Rows from block 6, named by matrix and row number. Rows with one number belong to one channel. Each number is 128 + 24 x the weight over its row's rms, rounded and kept within 0 to 255. All counts start at 0. Numbers have three digits each. After the name is the row's rms in percent of the matrix's.
# convs0: first 3x3 conv (model.mid.0.convs.0.weight, 256x256x3x3), inputs 22-43, a 3x3 kernel for each
# convs1: second 3x3 conv (model.mid.0.convs.1.weight, 256x256x3x3, transposed), outputs 22-43, a 3x3 kernel for each
convs0.82 111:154128130151134120110120123124098141123141144119108091114125101118144141147135143152146148149177145136165142135188146131142129129104136139096085115111098136117125129107129141128118137139082137115148099091159141119105157166152112127134114089099174126134177151116146135109102107134171168128113144120128123118125151128153125087136129120142141124138167145134141128120127155114102143125114092161102100143132121149129116126123134144123109132141111156144140109110131118126138111132131124114119138106107135151180157127136127134138123106118115117139120094138129109134144097110135101111159128122155138130
convs1.82 119:126106099168145125154147116133146135130155121082102094137151109155114137114129124130167159110157165139152168098126110072115118104145126141124128141147134120097080151165169084099132109103126095118143133101130143147153152101149120112153110119097119106105136123143124118132125125132136145156176186143153125093125117119139102098119121098174139145116131139104081100178118092185120074124122143100076114108100116187152139144144139112132098148133135111116139132117166115105106131105107128076088148197139144129140121098135110109075087154118098126155149121126114101125115151146128130105145133093128145119
convs0.83 095:141094129173103138141163157136122144143145118131160145145126155137083152120133129153120151150151132130149142091114133194153130161179157115120088134095118117140117127129109118122126144149145103121135122080094098113132112122119147118155175107121133111154075102142151108095168160122147140139103154137111100152121159168117129205112136114132164178107100167107133118101125145101127155126098113135122131080110160135132141109099129108082140122126144141156151117090154136152129132164154128085151162110093144114121140185129149099105127127084123126112152133136154101141145183122155098127114130107171133171
convs1.83 085:116122104128115113104115153149114115093132138155140168165182119151151139149113154122131144119124164151129162144129108101125111127112102146143162145140123139151149137108137141127165114157156125118184164181140167167131138136104120141134084146185127099152153080148149154127104152123123206151134125115074125136114123136150178130162082128130126122119151141160119124174183123159141147092105104128116124169145157119100156149109105136103149089128153136127129110177112152154094153121112135115128106129094153140118165151131129103127147144090152154148164171094083118124113101114133145133128137072161136121
convs0.84 087:129165163120120056167103192140135134126100110127132155145100123114132137114115160140156134152119127153125130136131127116092097157147091121108105137136168106107107130165128123107108137155147129147136130117113157125149133220110131110116160117194122145147142135163150104121140132108128153125117134131111096115134105132126140119146118096133138151130125154112144096115103111136105125138166095150173148133171129103132126132118130104138165133127130118112143103128107091123140146113105142141187108136123137105119136113167133141140152133130088113102131136113133141170126109095097116135094121103124130165
convs1.84 104:136136159144091124163128138100151166124134106146111123126181187120150178167158127117149143096156149112160134120097088115089130105157142144131123146088093097122116133135096153117147159170123132141151156114135112139125116150142135135092121114125143114115131081096119131121089166163136180118123123115135145160163117107181176199106087104105108135122145130099163104169117145108114102111180130121126069127132114108138116148148121113127170118135109119113175069110117133117109140151123141146117113101085133090087160138143159101130137120097109122107108143140103132107105133160116143163123158136175152168
convs0.85 095:125120134155134140147143093134138148107158130113158161144161163121106129124152151122119132136150114151147140174115125164163174177120158084115097125140144152058092110163100121096112137162130176140125165105158089100110143134160154127106130134128111128108106137120116097180140157131129168110154134118096101129104147118138106112113120109161134064153156099173137110115158129149122147125100146165132131109118147141132131127122165158134112136152136133100090111116121098140139136136098138134122125119122131142146140139151129102115096076108105125128132138124129109175125133137137148178172150152120116153
convs1.85 094:075097130110109106099092152106145116154165119120146143152149109105118159089118103133117116142131121121153168126088096103118141142147149167165149133143133147139140126140097118135132130106118159114197127114142139187144144138118107140130106109190130118083159081152165129131173156155144162153120121142180138146151108171176154127107146105134118100125133130155154118113093125145132147124127155107162159147149146148166147138139135126111102170126104136105120096133152102153137132111114101124148124148146131108132131147094107113128130143121138146148127124171110094089161150127156161178129134130152148187
convs0.86 090:149124105154134154086174094122167119126110103122166140136110118142137084156171129096146144115168127098106115138081125160133123131126150081133123105125159118084140143137077140146099151150103113186123103136125101132126113153179195160116133192119147173112135134145131116133102140127111157116112137123164060118163122107117133075112115183133150127118087079132102123156114113136139119136104114119156120130175117114143156143133137115113129135146159139157150141122122118118136116126105190111108143129149126162174120149132114138107147151142140142130152160127119127118118096117124121165116127142117089135
convs1.86 088:144081098183138128152125128154099152097121180144125107127134170135084132127170146099135083115132140150119123112111130170081118113108102139109106165120144163068127142101115121112101164169201129126143165119122153093131164119087133112120149141120111112134105139103137149109094141140141125118077153168173177163167127116168142098133103130183152126143109104129102116165149120112109132095123118090124102140183123106160156128133142117127127111106134121121101153103142145166142115087098133166140127094135126175170158119146083120149129092152118075127138118097123134122100124116125148123115116129174121116
convs0.87 114:116121141112090112126127108134146124114113146110103155150155133141160125105178157143113108127119145117145169136145157130132120135111117128118131130135140177170156155107117117125167093090117124097106088083117128134156105136132140118103123107135122134164130120134133129131130111150103083136086060127122102104119144164123170124135118130076107124123145147111106119137151100147160132128124132108102096144125106133139100117148114106088118135114134132121120128103098137120097130106093118119072126160151073099127071130152133136109111102133113130119145135145124106114115103116149134132114132108124124107
convs1.87 112:119138151106096109156164151168141112156097134106101123134106088136112098116120102130187168154154167160135163091124122115065128092167162128146082123142117141108103154147137131158138162163143127120101099117109116116137130107102135115129129116160115126177085111141108103121128169174084103121090095134104145153102106109123115104072108139135139162148142159098125135125140161125090092126146126139161164138176154120125139133105165169114159133139123112140182131133108117112123085116115136157127165145125133164091138170132124096112116116115133152122105129145076099111096086116121073153132117123149127134
convs0.88 106:082081124119088108098118145138135140147159146128150107143108159118109148137112149113105125144108137116125130156156158112143109143133160120106130127153079122125105093154100128173121126141107148151144120153154141124180148134147120149100142160083104132131129138136103132092130138093130120101119095107113119129078122148120150181134135216097132200140103168163111126133152133117150138182105127128123139119132152125137115139165142132138144113141135155158126113136123123144131143157147125136110176109147183117111182120116132148126106126120126131120138123136122139120127142103143163111127114104111153113
convs1.88 110:143121104087075092072114107122121117115122123090133128130119118112097101106133113096122178098127165147134140135099080114121082118093103138138113143129100146139126139112111115079098105101125103143136117122155148116127156131106165131137170168108159145164123119194107097117160137126108130144115149165128140130096134123138132133096118102097168137122167130135091095142126142137114125119113118131083140122097157152117125118119159142146159140088113157081119120122131137110107094121153112080139117125108145108087154111139153135163150098148158143148146097132094112120080096138122123143131154113136122133
convs0.89 098:162124153143097087152208164153131095106106108110128140138128163129146173105143124139116120121146136167165170098145127118205178112138084116127069141116132163201142127162163139167132130141143129130136176179153105111157136117108135105154182111058100149150102173136127134123139085130176141127142148119105150136133172204135150168092122111078127101109135128140119111119150110151145120111104119139133145163168153148155130137115084125110109131112124111105125144118141134116088108152134142145133138129130103115163179146161120105147120075125129134131135143178125140155116125153108115147132089107111080140
convs1.89 099:116124092094141075113116096127090103152110116133113133156146166137113148193168168125117140090141171172174133144110106158101072169141133132107156124141115131096098163133150123114167090040120117120134113110107117106111106145123135120122119106105139135159138084163141144157117144160134104152116132109122131136096143117166141142118131157092130173122165191087096140107113138134139139105112133098131113188171117140129134124115118151137158133119091144119182139113146130114116137074141133111143105118086114118101115108135140106100138109133175163130117147138139137135057072065131140143135117128147137164
convs0.90 090:110167129155144150136133123107122151110163164139124131127133115097144095136085118146123150113121129133122122080112147159114137096055098143148068121072112139153107128135132099111124126115142132102130093081102127139137144178127154093097147098140154187119139136147129162163104126166110132165137119139133144125131106113104101124144131079115126127166141139110112125120109111110097115166120125126107155097126167142136113117146141135116114126131126108103113150140144114133132115157112081109100153074083162092180149110131156134169172154144117133130113161133113125109104120070164138161108092141113111177
convs1.90 103:135127150151134124141124159156135151129106168161101151136121141169118128138140132114110150103130145127133118148113151128120088162145146135147145108175147148159129131109091175124146096140149134121105134141153173153167102160156164181129129155145122106168138097118102099121158137158111155168151137150112112159194136139131139156117086127125165089135161126125094105140127126113161094092106096080142104153159080151146152114191106159162153093076084108118129106144138146143085151144082133121150126157146128146131114122151129141100160127206092139167097146149108095142108136109145112125125123132129164137
convs0.91 103:137164078143173157098138124124110132145108123138161126118115137125103164118159128141141148124124151159124116144109151169160121099174101125137142108118150125132111156131154163139139101153123124131134123150141132124112125148134165114122121141126156124115174144138135139154131153158129132145149158148155152144167126129142147143098101080149104116176146125119125120113149168153138113127110103133106144136127125114119130088112150126109111147126150110109136152164140102128108140130150139146123153114146148174146128129144130116109111138119150134115145141126135131159121144103123116110139164125151125149
convs1.91 103:138107090151108100117089067109143126146168120124151117112132137121137133121152125108110129126147184182166175150155119129121134165128113142122098136114121113094131150123122124112105106069094139102104130116128152137121103107134125085137114103116117121157137114159120086101126128163114148151120155147088100126113128107103120089128139161067105147083158183126115113100157104118114148114148129078097119144162172118171150102100129161140156117095125141103174115109139144136114127121113112131145117139114134090108135120128122142133164142114157108106129123141121109152079113114138151119124126110139172144
convs0.92 089:117110159162171153116159202128135096131153113062137144141114119121169157097162140148113138124108133118072131177116128127120129154211091104142136118118114116109145126117085066130130121094153117109101120147118089122105154099121141131137113127148111131138131107094175153135150133099103111144121127133114121170136128117081122146167150138126120140137143156132133111095126092147118112146119098115152146087150087153130157117107172121108162138117102135139135117077119140092124105071132176142120144136122148162126112167124100141148106155143144098118148103106103136126116143133124137125142119126154092119
convs1.92 091:084121115148144075123167112135118165156108129128126125124083160133130178150157136118144083135154098077137130105117139150131073106125122150142130141145154126174142162126088150108132101136151140140129129113120183140136174127172151104132124143133093142091089094128116118116095113143120135098107132147142178146214145124153124145112114146108121108105106123162126131138143136135111113129128142120120131138130075107155172087146159130108124115169144127141148126123137130110146113136147150125153095114131114104172102135147099100121117119148080083125155139142159117143135128080139191193092126108140112174
convs0.93 084:149165182114137174127161130165139107105153129123139147137115154134171118120182139126129131139111134167136119147195148153171150141140079177161152166128130088113109170129117116133124121098111143137094123136180133136152135128108136126130151155088086115175140173143134123116122125141132138130153145133116110109074121102082133168105126139091083123138105134108111133132127114105125142112101078128154122126127190101113111124115132117111133127115140119119112125177127114145092124128086154098142136101148125169139149147113123102149117142154108123161160147128088119124157160162118136087112133151107148113
convs1.93 094:083116134148118125091123093096096160114089141164156123137136159135117143150153163126136120132154141104107128163179122122117116102094119174145161129147150144083108171125113100130103099124169091142169135147140179147143129100132138100155147111132146156092115152157098139114115150118102151155096104131151184184160145159175152191160136145132132095149155134112113140132122136138121148145131160146125098113126047119126125116148161089122115105133118112141123111143126129131127112140173136131132114139098137112091106128133125098155119100184139114163130135121136140143153153144148125210080107120148161179
convs0.94 105:174162124053126152132158158122084113137131122118118115161165163116151120136121111107119155114131126118128113150194151093139152173172125148136121090093120136152169129116108149146131099134118156135095114113105107138114153108104110114111166173087137091109127137124133150164131148119133135123107142157130149160159115165161164133121110071134122130164157136136127126117159134137132139110086102131128146115164143111097123138132128134132134138131135131121124127152156127123160114140119113141145157109154152153179123125102125116129138100139118146132100094117112133134147136153141126106115131112120129152
convs1.94 110:152118121167121103118108087114106102129154147137166141137119109132095088100165083121109119140140137132150109153168098160118069133131101098090098133110088118142096126091136101107127103047072153173148130182153141131106132169146118097123087107125108148142116130125127123167139134153112107136123142125124078105102141070074072100140131136112100137105145136119143081098181120119147168090114127120100084186156154095132122101119106143189169096070112107117136124116135143096117093114141123139165121117120159122094152115116147149147119134098146120122142156134147166118107145101132123097157098097127113110
convs0.95 090:123107104103133176095194174115148137142140136142108155135131114091116127153153162158145111157117131153139143137086145154130102069115172112125119100052141085162134134147152170131144180166166134071104140066087136108177118109148188171109107145190132116110138133105108129113165135103141148130127116134109118111129138153132117207156134223165143124133095161128123120129133137107133128121143133100144119117147094135138155135116093107102120118118104076115141102131149129122126131128121125097139143134108156122134123148131167156161166097113145125102135110120137133106161154154128182122137094114110137153
convs1.95 106:135116132108115090157151111145132157146133113158150135124165127124158176151135134119124102141165135138124126127135128132090082117114106156133162117116184108125167119107116123146126122154091100127117172111112142149118173110134185086162165140150115119095124089090122171094085130111124138112141116147131141125101134149155213223104099152134142119096126163119137143119108140129128103134152152115116145144106152146151091102092117111151155127137133120111105150151145174142153155108145146147101079111109129145137139134140131101113147094146128141132150135134114087115120128127118164160132165162164133103
convs0.96 087:090153110100166080120143180120114097134155117148090149130122140125141118138141093139134149138130119132116115139126136115145128108111106148138146073142171126106175115107135133138084106104146110119120164144083163138140136123119104131086150159113125130123133108173087140119173136148158139146114132151149106137129101019153087106147141136116156129130108085136129137105124144112123128134141120148167127131156127144113119114117145133148118124132113119143115141134117124174181062129136087131128149162125142152181117120153132132141124092095124095102132143149133103102102106118134097157118149117116094141
convs1.96 103:167108098133151114100135126130112152141104156143139113160161120187118160161104157146102109124095131118130130154140130155155168118129161140119147162137179146144132160113120121099102134097146134155143175109082184119130099148115118152113142203120138111155126113146136117108100114122083153115098124128172183122158149175170152168152111154097132134081144146133127119139107138129170118154147149166116117147077148119126174143120143127150152116153123149131135138141128130122122171141121129140091106149141091064116148145150164139138142168134128116113128151138123136122115112123116172140163141189165133140
convs0.97 105:122132123082081112116135132106128096127144130147160097144127135155080085126136129123131099126118127147128112129101105123119107117121137104101123106122167130130146128130121147167120116082134109150139133107117113126105119102099132116119087144106149126112142170164144098147119134106124099103100104131148157108178130140127153124154144117143105158139172117120105120137148152122120136132171167163129142140086116134101131146146149125115135159121120109133129108104129117116121118118098196140165119115114105145124119087100130173151096111146152128169175153144148117138134129169118135124105119122121159154
convs1.97 095:146091092091146112161181165139168182160159099159161142142115149153133124115111132140126133087098098124122127125174166110122131138156115132122113097119149143187136120137149108168149143147173110076108112140141173140148109158142099111130155122150077090154109133138137134113111134105123132095132157121151117134143146115104111086124156120141196158109146119182163150129127173129156186160174155134120159155133101132156124175189136122107120134146126156123142095096090113159153153129127137119119146157167113117139134134101160141132099100100134134105091115141117120091138114113113097131140134146143115133
convs0.98 116:125130105117093130185113068120153138136158153086099139139101142139108150146117133133137127141124096143134131137152193132127159139103117123169102200126108173146120114151128110157147148127123130115115134172112154112120130097099166097116145088126134126143129138140141097099117133111094085124136116149115140104150146124140082126102145161087121158096095117135154129124144129141144124150127126148094107144142101112125121117104139135108131110116114132093105147103113154148133113189131094170112144108110063130110144143115124146148090105145119108093132124131121074099094113086124108088133113121117091098
convs1.98 105:115126110140128154150164148164121073126124110141130136119099116093102118136116116116129132143191154148129123124100160165124163133135101137140106117140135126121149099108116115119128144141124116121079138135102108159121082106115142138139141122152129121122092118112087114089104098112128152170088082151119143097111109120126104135151148132132127164156120147105136125093085065114078092151139146148137129153135098112149154136146148145157127124140119117164125145118085112127125130121085172142149141158160159167150139179179125145121128106136144185158150138116141166101143184114148167095130110095130132112
convs0.99 090:117130124162124176096129113109115126131134140157129106145138156106124100149122152118140120107125122094149126176149129115155152134131196128129142151098153154162098117115126148163114120179142141150136108106144127150118145155118134165124195146120145201177128120113102101102119099143123138131119128134140114121128078089162166139089128177047088106149223154126144144168133139111122124132120122132141102152180153127122142114108107122141131129129128134085092126138113150124111139124161130121102159188123117113165113126111102107104143124112130097125119114109133135175147157149095102137111129116092092103
convs1.99 091:126152127152137090156156100164115129134128123110119103144163124169173184160147150147122143195145130153140134104114103153142157101115138146147097112116081141116141141111135127097137142131106162098132150144154141126124166154144157158080135125125140175121086116114134125129092133148142097138127143119161160148142148139180139118068126113117132171162099146127107133167155114127126124172115089135131140121137152122103162101105125106157123119124160138142118142171155126143144141119145127104118109119107169162132140126117129151101093114123096082137112134169160130119128146175169156181155134124185147130
convs0.100 103:100158104144141119139120143124143163122152150111150140114117124125152128141133148155145158159112111129086121139143128139174130116104085122127152168143185155162144130101136116087092160121155113127137148149155152151142165158106132113093107129142201133151102120107152175106164137147120110151112116174111129130125150148145140132114108118119117134118124147175127114184132140167132164085140111114137101118109108167147144139117162139122136146152148155125135124099138122116110125093139147125132171108109132108146106164112109097119118109140126142160114144152139166139144150136151113120125125131118149123
convs1.100 118:095124120092095099081098084171114103152113116119107086119115114115122088137143096135169171131198223135124190124095084137122103125087118153148123109144113125137114117098100143141129109102134117099110128133136121128122139136151107140147127116145097138174124142143163162119134138166097154154139137125090114128091111139122128134104142102095102104142147129108132133096122149114146130096138153098123066118125125152185158116087088150136137126157173116139166123150146109140121121152125145140106152111103138123130141109150096095154147156148158133168115087101122140115118123079110095107096125113167149138
convs0.101 095:128122158156117118097124074138151128140110171153151158114138130151124139138142100138142148098096168144134156119076127163117086184115078115138172137098135175113135094092119120144169175104157130070117122106108134160137150124083166150117104131122193089112148103118164130107120122128105073156120122144145104114139108101160125129091123115121119099121127158133099145148116118145112126117117106115152136098140105144111156133096153140116123121109149105116118116127171133132120152145140146127128154111154096152119148172113154126128133132143093132106108125143133145127112134118175133104142152120127128137
convs1.101 103:097122089133078105088110122199167143172162119135131088123129097133129082150170107111147219117135184126130191135122140157134150159142128133153137145160127132172095120080082121107133090136153104109110132160122103110129108116116141119131137124190119136146111101152124119124127132165156156172117147148133126147146139131141158142112135117151105121140149132097119111099143115105105145082093147120130147130128087112127120085136140105157129125122135093150164130164155133128117100170097109118098159120097142139124142133148110109148157140141144197117127102106128126106137131125125115126099097148169144170
convs0.102 092:130101146156122119116177142109138124116109135115154095145147117129180151151115163123118131145129136115130116138161108151164154114111108089068130120129112119072115109115099152136103090095143126143126094140138123114094110131135096097151123075147118125123129165149128135117137146130133131111130111116083123157164127167116093136115128121110114134126101114159136133106120124111095112136153131105141071123142121141121116122151147138158134124134124124132125136113109133133120160116107107097104153109166160137160143160125170088122120103142142126179104094156125137135136134129149124090133155156125126114
convs1.102 091:117065117139102123117137122135107132122083158123085176100140186134063142165144122112105135126126096130112137141112138107086126134152114150169162153154152119139131120136120110110104127077145144127122131135115151138117108105126143098115176098144139124134147091123103122135119123147112148138145148124131135148160169129132108165157115079097151115103071108132089119126114142137130128104104173098085092108146113104106106138121099125106101139097139122143173139146174105138117157122106108131148074112124119132136116119174104095123147112124136120111073099126087097133138140084123139134095126115155110111
convs0.103 116:127152148115146138121125134128132104117128159126160135106145126124119120144125103141123148132169143123106143075109128115153132109150178182144126117127116089116129130157189153150158118115153100131148151175146104139126158121124098088164120122114133123122125104121086132136110104098100085120145111125156128127149163089146180076137107151106178170120151109128104135163155164145126130108103156156150148137137133109127146117081095111117125154139131144143147153141138149130130138110128132126139037125132173153176108152137114156116101174120107178142118129136111143156105124169143126120130156133120130119
convs1.103 109:149171115140153120078076134127101143153101128111085159146105113109112139173129162087112083093104115119132090080123128131117152107077128109128142136126123147130112139099100102156122144132126121150113127087110136121139113125125139119143122115157132143135119145150090091110094132122138130133125123123163144147143140144137117116151147110089114166127134119064110137087126125094135157126127108113109097105112141087139184103106150141122092138146099119111103116108151120148161091110138128131105104103120134132143132096125142149096184173111146116119104127128100117158108102116130149148133125109148132117
convs0.104 093:184122123163171109149146132150112115146149197145129189101186167135157198141128139156127119122117149129134118148154108158141093138164122089089074096131107115170150149129136130153144089146132111094137115148152131119132129140131063132148109179135119161086158097150143124091169144127133103112122111123095086122150115177134079133116104113124140148134132130140133139154139139141157154143113168137158155107157132122121132155113143155151149153149140124158135109128134132130132130145140145149127135148131093113136151131194121136114146110126135113119129122102152128109164136132133103112175127160173128150
convs1.104 091:103109124110110166128093133165132110138123127169149141169137152147072110128097176110130104112138087113151088114097101093061128110101069086121179147124133159117174102096131080094145113092141091100139125151152134153171145082097111133147108158164092164151083084144134175153133153138126161175140127138106164126167128176158226188102133124160136113133128117135104114095176115127152119116129144116089121119121156116126139129114059161140120157112147178141096141150150153157125120117166123108082123131121146162099135117149119112119157095145155156197115140113126121143142110108161130140139167070156136128
convs0.105 093:092148141170114172145069134151172115173125110110109114118160151119134147122154123098125144142131134116163133105130093134091126156138124090143121138164176138145094114164137120109122136110148125135116097090124145150160096126113135103182131134139108123132092097113162105132112091143133146142135175121108140102126108151097134108119099131123156117133149107131151121110120144130143142119173094120123130112094131114115126138157132141123127143116132124142120142118129126111119129139117162120108117136129169112170127118180144112111153153152102143146110141138113155118095138125129121128142138139158128117
convs1.105 099:116110127095107139119117114173140137107112107120165129125133147139133186189135178118105129134151123125136116130116094149140142160078096165137125128161117160114105136110138125128162121170156132132125164106127160161112156140131131175128154170146126103107153120177101135147105160133109171121108095142145193171114157152157114187161134146080116157151149158093120141106178153105104128116104112097119094133129149116146161167119075127138152118132145125160137117102135137118105138152150122134108113121115136141160140113162173089140148064131145083162119154142100116107128085123137134101125097109226176109
convs0.106 105:178099106125142102160101138155115132154152167125128124134129124136123139100150130146130151106108131114124137154164102152087094088141127189142183178158152148105133123135115172144148136170132134117124121102132160116107137086148156115143082122136113114118157112096182122147168123144100117152115118166098144129147120149133095160137133099137142127118135121159134110143151174139132158128126130148149167141115134155124144166115152163123160145129119125102129147106136159133127142148135126127137087121123087105122133128110115137156126140149130131150149153162150153140152148137143123134135134134126096139
convs1.106 108:121100093124114138091116123195147140155132127136098105137123136130130121150136091117122189120141195115113173114122130126127117133113119153143122117136116106130110121103152114124141111128135100103122111122144118127150103091141077091160131132127100176167122138187142146154122155134123130111135160119121084131097118135108133145154144126145130094172121129118141094115116109144165166099155136090101106140104103177156104117143113140132132131136188141127186113102148132111110089145126145104105161130104150117106084119155095112163084114138130148119156122103107121132138124113119096119134121120166160140
convs0.107 107:139174134113034106138116078139126158130140178147129176109132126141142151137128141086089129096129110067075105133168110151144133172148113111122115128125122147097135141144113179112140110097098113124116141134099145134133141096151127123064127150111171205117164166157100130147144101125157130145109092124133126136129149152179121131159090161145092127134094140165096116158137168148105124159150123113113097127130113117135129137123104104159153121112115183105123091104113130137133138128135137104144124115131113116128135132130112113164110113175113124124103097151133123109167134115134125121159147109125123091
convs1.107 107:117116114116121191098162157175168143120123111109138127101131102137149165144163125128189179125111140115156164146168130100141123151131101142181144129136167136178139134126147118116148103108160123131122125126129132143148145147151135134121111144146084116091101132159140135155105120141121143157157191126126123097120109096135130111122157123171165162126132096092111154138181135122158154107181140129177131157102129134104104134187166096142156107143135162144189151139145139128124107153116119138124117135168149104136112119180138166147087149109107100107127169154137168155191164132112144107105106089162145121
convs0.108 090:118152124128142131143129104113151135154161124142125142145170084141155136123095107151131140126134147139120143113109106113125128119124108146092105110128135153181158118148120139117167124168144149133133108146131168129166125101163116134115081164142121126139188108126136133119138144156096114171135091128120093081070118130189093106115096196123101145104111131118141117163141115170119094150128175176114128115105114094120118122118137141101150124116090123121112169141141129172137141188145119133113106126104142129133117162119100127109083181130104151159126116158098116130112090138140131120161142115117154088
convs1.108 091:121125126117087115150109097133139154128110129139128132173164141173100155160118125122124112095157138095106140105124166112086130082080101146117148182117176137156105149122136112081098116138135100168137140138145118142164082113113089110105108106149143132128100086078113111123113162135126167115097117108172172141123159158198185201110126163100123099151139146121107149144107141150146168101128138140125132134165133125088150110111131099160153133131134163122136123111142137147135140160134122134145148136154120119120147147154139100158118100144119122156119123109156135111109100140118154106131119103168118108
convs0.109 115:135106162101118041159103101154149133083073121120138136126133113138125104128142153154133133136128111131134142137189164080035124146184171117147159107106092160124144103121148134120133123099132124123139112102143117115117144161135139141158143112165131088115073085111126094121149145144181150131140137101136148127102107109195180165093089114129131105119142118102110098128138137165139163122139128132127191153144125103123137114114107104119086131120125115153125132122140108132152136087104167120146105160147037091143144105145102126153146128142113166139143140127130148131110119135109108137089114113132135159
convs1.109 102:178162131121126127112152086156145184117150167128135144103072104162126122110139115099112103106113105112173140154158156130151118145135125171136145106097135111113112140104156118124081133145084111129126125144136093144121124158129123136107137124169125134154142114174121098123146144134109123085079083112160109109165147123088116104131145130160173131135124124086131182100190191095127123127102143126087128103135111100109158139093152170145149160120107159145106118151148133104117088112157111115129186133109151135148168159118136120131155125102139122136135154162107105104067079113134152134146124160146116116
convs0.110 095:115152118154165110183145115164150159138107123158122097121082137107169134155176162133132111158179125155155143086127157113184129150183162148142080115155112103095125139118112117127082154137114142140144091127110132124126137155172151149098195116116177131092176115132122119120135119125154142124134147121135195153144187141109142137106121123150175131121120126127137150150129127137165134164142114151156102119096146141131134148168140130107152137108112127121136129094099121119147111160122154151125161089120130123165154103149118118103129131110119137099114138162122120155146134127136146166138122141099107092
convs1.110 092:120126118109083121096160136175105111134138116067110136139107143157136164128118100143110142142123106145144179135090116109079098138128133187164166159190162118118143110106114117113132153143132090113141139113140172150117120147151108108150104112147107096107148102102132129123116119146092139118093130172173173126104138142166133140109088103110079144133172144125114121143144116144105155143136159144135160183129111090146131143111088136157092152123155151156121138164129110110151108116143142104120131123134091146125126138175117102124177138130107147153118129101106100097133144130172157155191102116193104122
convs0.111 113:117177134179128126162128123120165159144121114114097083146111135124111121141152127152159139121122145166163146125141144120163131149129145126133080102090147139116112119107098128130150090124113130160124120115115109115116175159117178200164073117129154079120148133157178152155134128145098108139124153126107157124157140113152109152126106104093111111134157143147124152120110119168170139099099129123097116119145127115118120105120108132133152132115121140112133141149136103106123127112126141114111130158113110136143147189155112129117129124090133157141143134116131093120158107138154149148105145130134100111
convs1.111 122:144172119120127121095110135133076120112128132121083078123130101126150119113128091113132130148147155136155107103096132151149185146122162126108122130139098100114137165166119112136118169131075141130128110126126099094125099080162103080136157122122115104116155164125130148174128071123115162158160158137082124120114112109133117116129139148108133151141128118145130133123145133092112128110120132099136101128151170140137112084052075132133132109127123149136111165107095105110121146102098140120113136156128131112090146132130151107146171125129174146162139127101123162116130131124148124094125113131150157144
convs0.112 096:124082140165153167130167136124131152085151136107161125102128180149083136141093133124143156144125134109105133122167134120147148141074150132098109121157127119170124117093129143096093120082104111131137102102147099123092138116176108123165106103179112133112125127096102127128134151137152140123119124116116081091146110115131058150169126134083082113122140192121110109113127133135126121120124166101156137104157107156128099144103141131112112119125149155131145088110119133122097139133126169127117156121105189111154156174166122124117122152123169134130152130120145115146108112150132137117138144147139125130
convs1.112 106:113109116114125085140141157125131160134176122102146150119132117145154133112144170086149136160099106088119121156127116124100101135089081190129160146117152126118121153110143127081130137121115172122107175137147155164155114133143170128117161136173124105150092083151147147179130134149137115125082073114148173124108138126176140182138144131156122094140116104142112116142117137140090156099115142097101106128206128116155136112172185079162159114145166081095115112138146134127122091131140104117108144150107125117090116119130145135133127139189113098085130128153119141110130162149150156144132111124179174118
convs0.113 093:163105127119121154167104154168150116140139130123117128153150139150102145119127163144109131115134134149141119155142149163168133133150138126130133151093105138148139159130131157148176128145157155147131159142175129085163155150134152071131121196142113132128145148176135112144093132133098123167123145127091123126160118134122089131098112119153151139113140078135135114127115161147112134124140120112169128157165147120132136105131103098138146107095126130127142124173149150099147150138117137119137165151170116119130161126123145101117159145170101133154127131137130130135072103101119168109102098128140110117
convs1.113 095:120166164100117157122127154166160128153124122141099150135151140110135135160146112114108104128146135132131116163123120151142138177166095175127111140128146121130146150103088092110105173172117133104108120114112131159121122077123105142148106146119160138145159114095091092099098151161131184150106124140136123154139061093174120133131111130126135137175167126148129093158133129156145118156111141183136145146137137134117169111157109088107111112108112123116153141113138144146128158148115130093127157106114131154133114143163118120111106118108122117109131156140112162098099104082149127159190147126120151125
convs0.114 112:135138153132113152124141192124123149110150091136145119114097118091085161150098145119123097104115116135129137149139139180129076159174094116132159142169165118160125091118115094134149080104128133120118134075099136137138148114117160115112134147151120177139135164110124127132112096146089133155086144100106096146120066107099127184155139110108113143119163203136118116125123116144146147111101107080074124107124130132124137126114136138129103134123135118124132113146151117131113118134111164138145140092085093060100163130099160107158176135149154156119135147133121153126123166140124123118150163133117127155
convs1.114 108:085095132116130122185178146151115120096107105144141141140112112142147137140150185104123161180148148129157119112112122154139111137134131095136140144115104137123137139133119106108139111120124132143129164133162110124118105110146104145133140167093131160204093107133112117126130118115115077124112133117153163139150117135111153155094162111136180114157122123109118123113114157139113090167136140127100154127164151144104112148160157124151162118132115119144117123132148128113161124120117130125100130151120115152125162136148127066125113102123134182144116126172112128088101103097103111093127104125114089113
convs0.115 085:143140083152124135142125200127141125139115122115146142140118109149111147142145132134125144128142126117120150153120156138126117169107143145155133135182070146157171105094131134189165091098161164130136124118108110103130106133129140114141137102213145161092121173161099193071123117111169114133133125121151163136081122128120126176135082095149105153127105127133144156079117108135141109172163145160162152145110120144141126143142132132147107116098136145118108110108134115147139152116129127096124169164140135149095165143132119119108179126141139142100130096083158114129145139165121099127100090112127103102
convs1.115 097:096127124105092092132089136120151144154125152134109106160125151113148174162131186113116120149098111167107128121145135122089136113105127123166121141124126154160119137111147108105096101140161104136127111143142104106117116132154128131139117147178155131120125083142127144113129133171154137111113097139148197200153160180145163181136128078141141142136105150127120112168096120124133123122134147125118111168147154114083134124127098129139170129176130167090126128126138100162173111148087128136156100138155123124156153141101113090105129130109093116097161179106140103107151115079127144135131159121157172130
convs0.116 103:126103110118136116167150163150122119148142155170120131115095122138157108098122097144119112139158094158188113126125093125122119125133107131092109128106110099117121100134138102110130088109120102108132098158149164120119088108112127124175123169136132147137135114146152161180125133142092127117100079085128118130151110105172126125147158133122137180124162165113109123109109103111150163142136114137131110123132125125157133099108101111112120114141139097123135123127133134147154125091148132128148115129125121139168096154114130127150142129111111149173135132127141107128130118152112127114091128142119127144
convs1.116 092:157179087141152099128092143116086095113126099113116109155173165171164133130139146103094108114143161113137126106073092128108131137147128108117153151154147115141177133170122104104109141173163123130152099083114115102125127155104174143131130146134126130098152111105111128119138128130125114138149134152138173111183144145118114134102095112105139125137136107144108144127172137155128113117124112118079126139078121124104142158131154159138130174138165115161143140108146092096124143110089153141115116148182130152167102116107124125139127126152134139136103124124151135155153127115181139134165143130159163158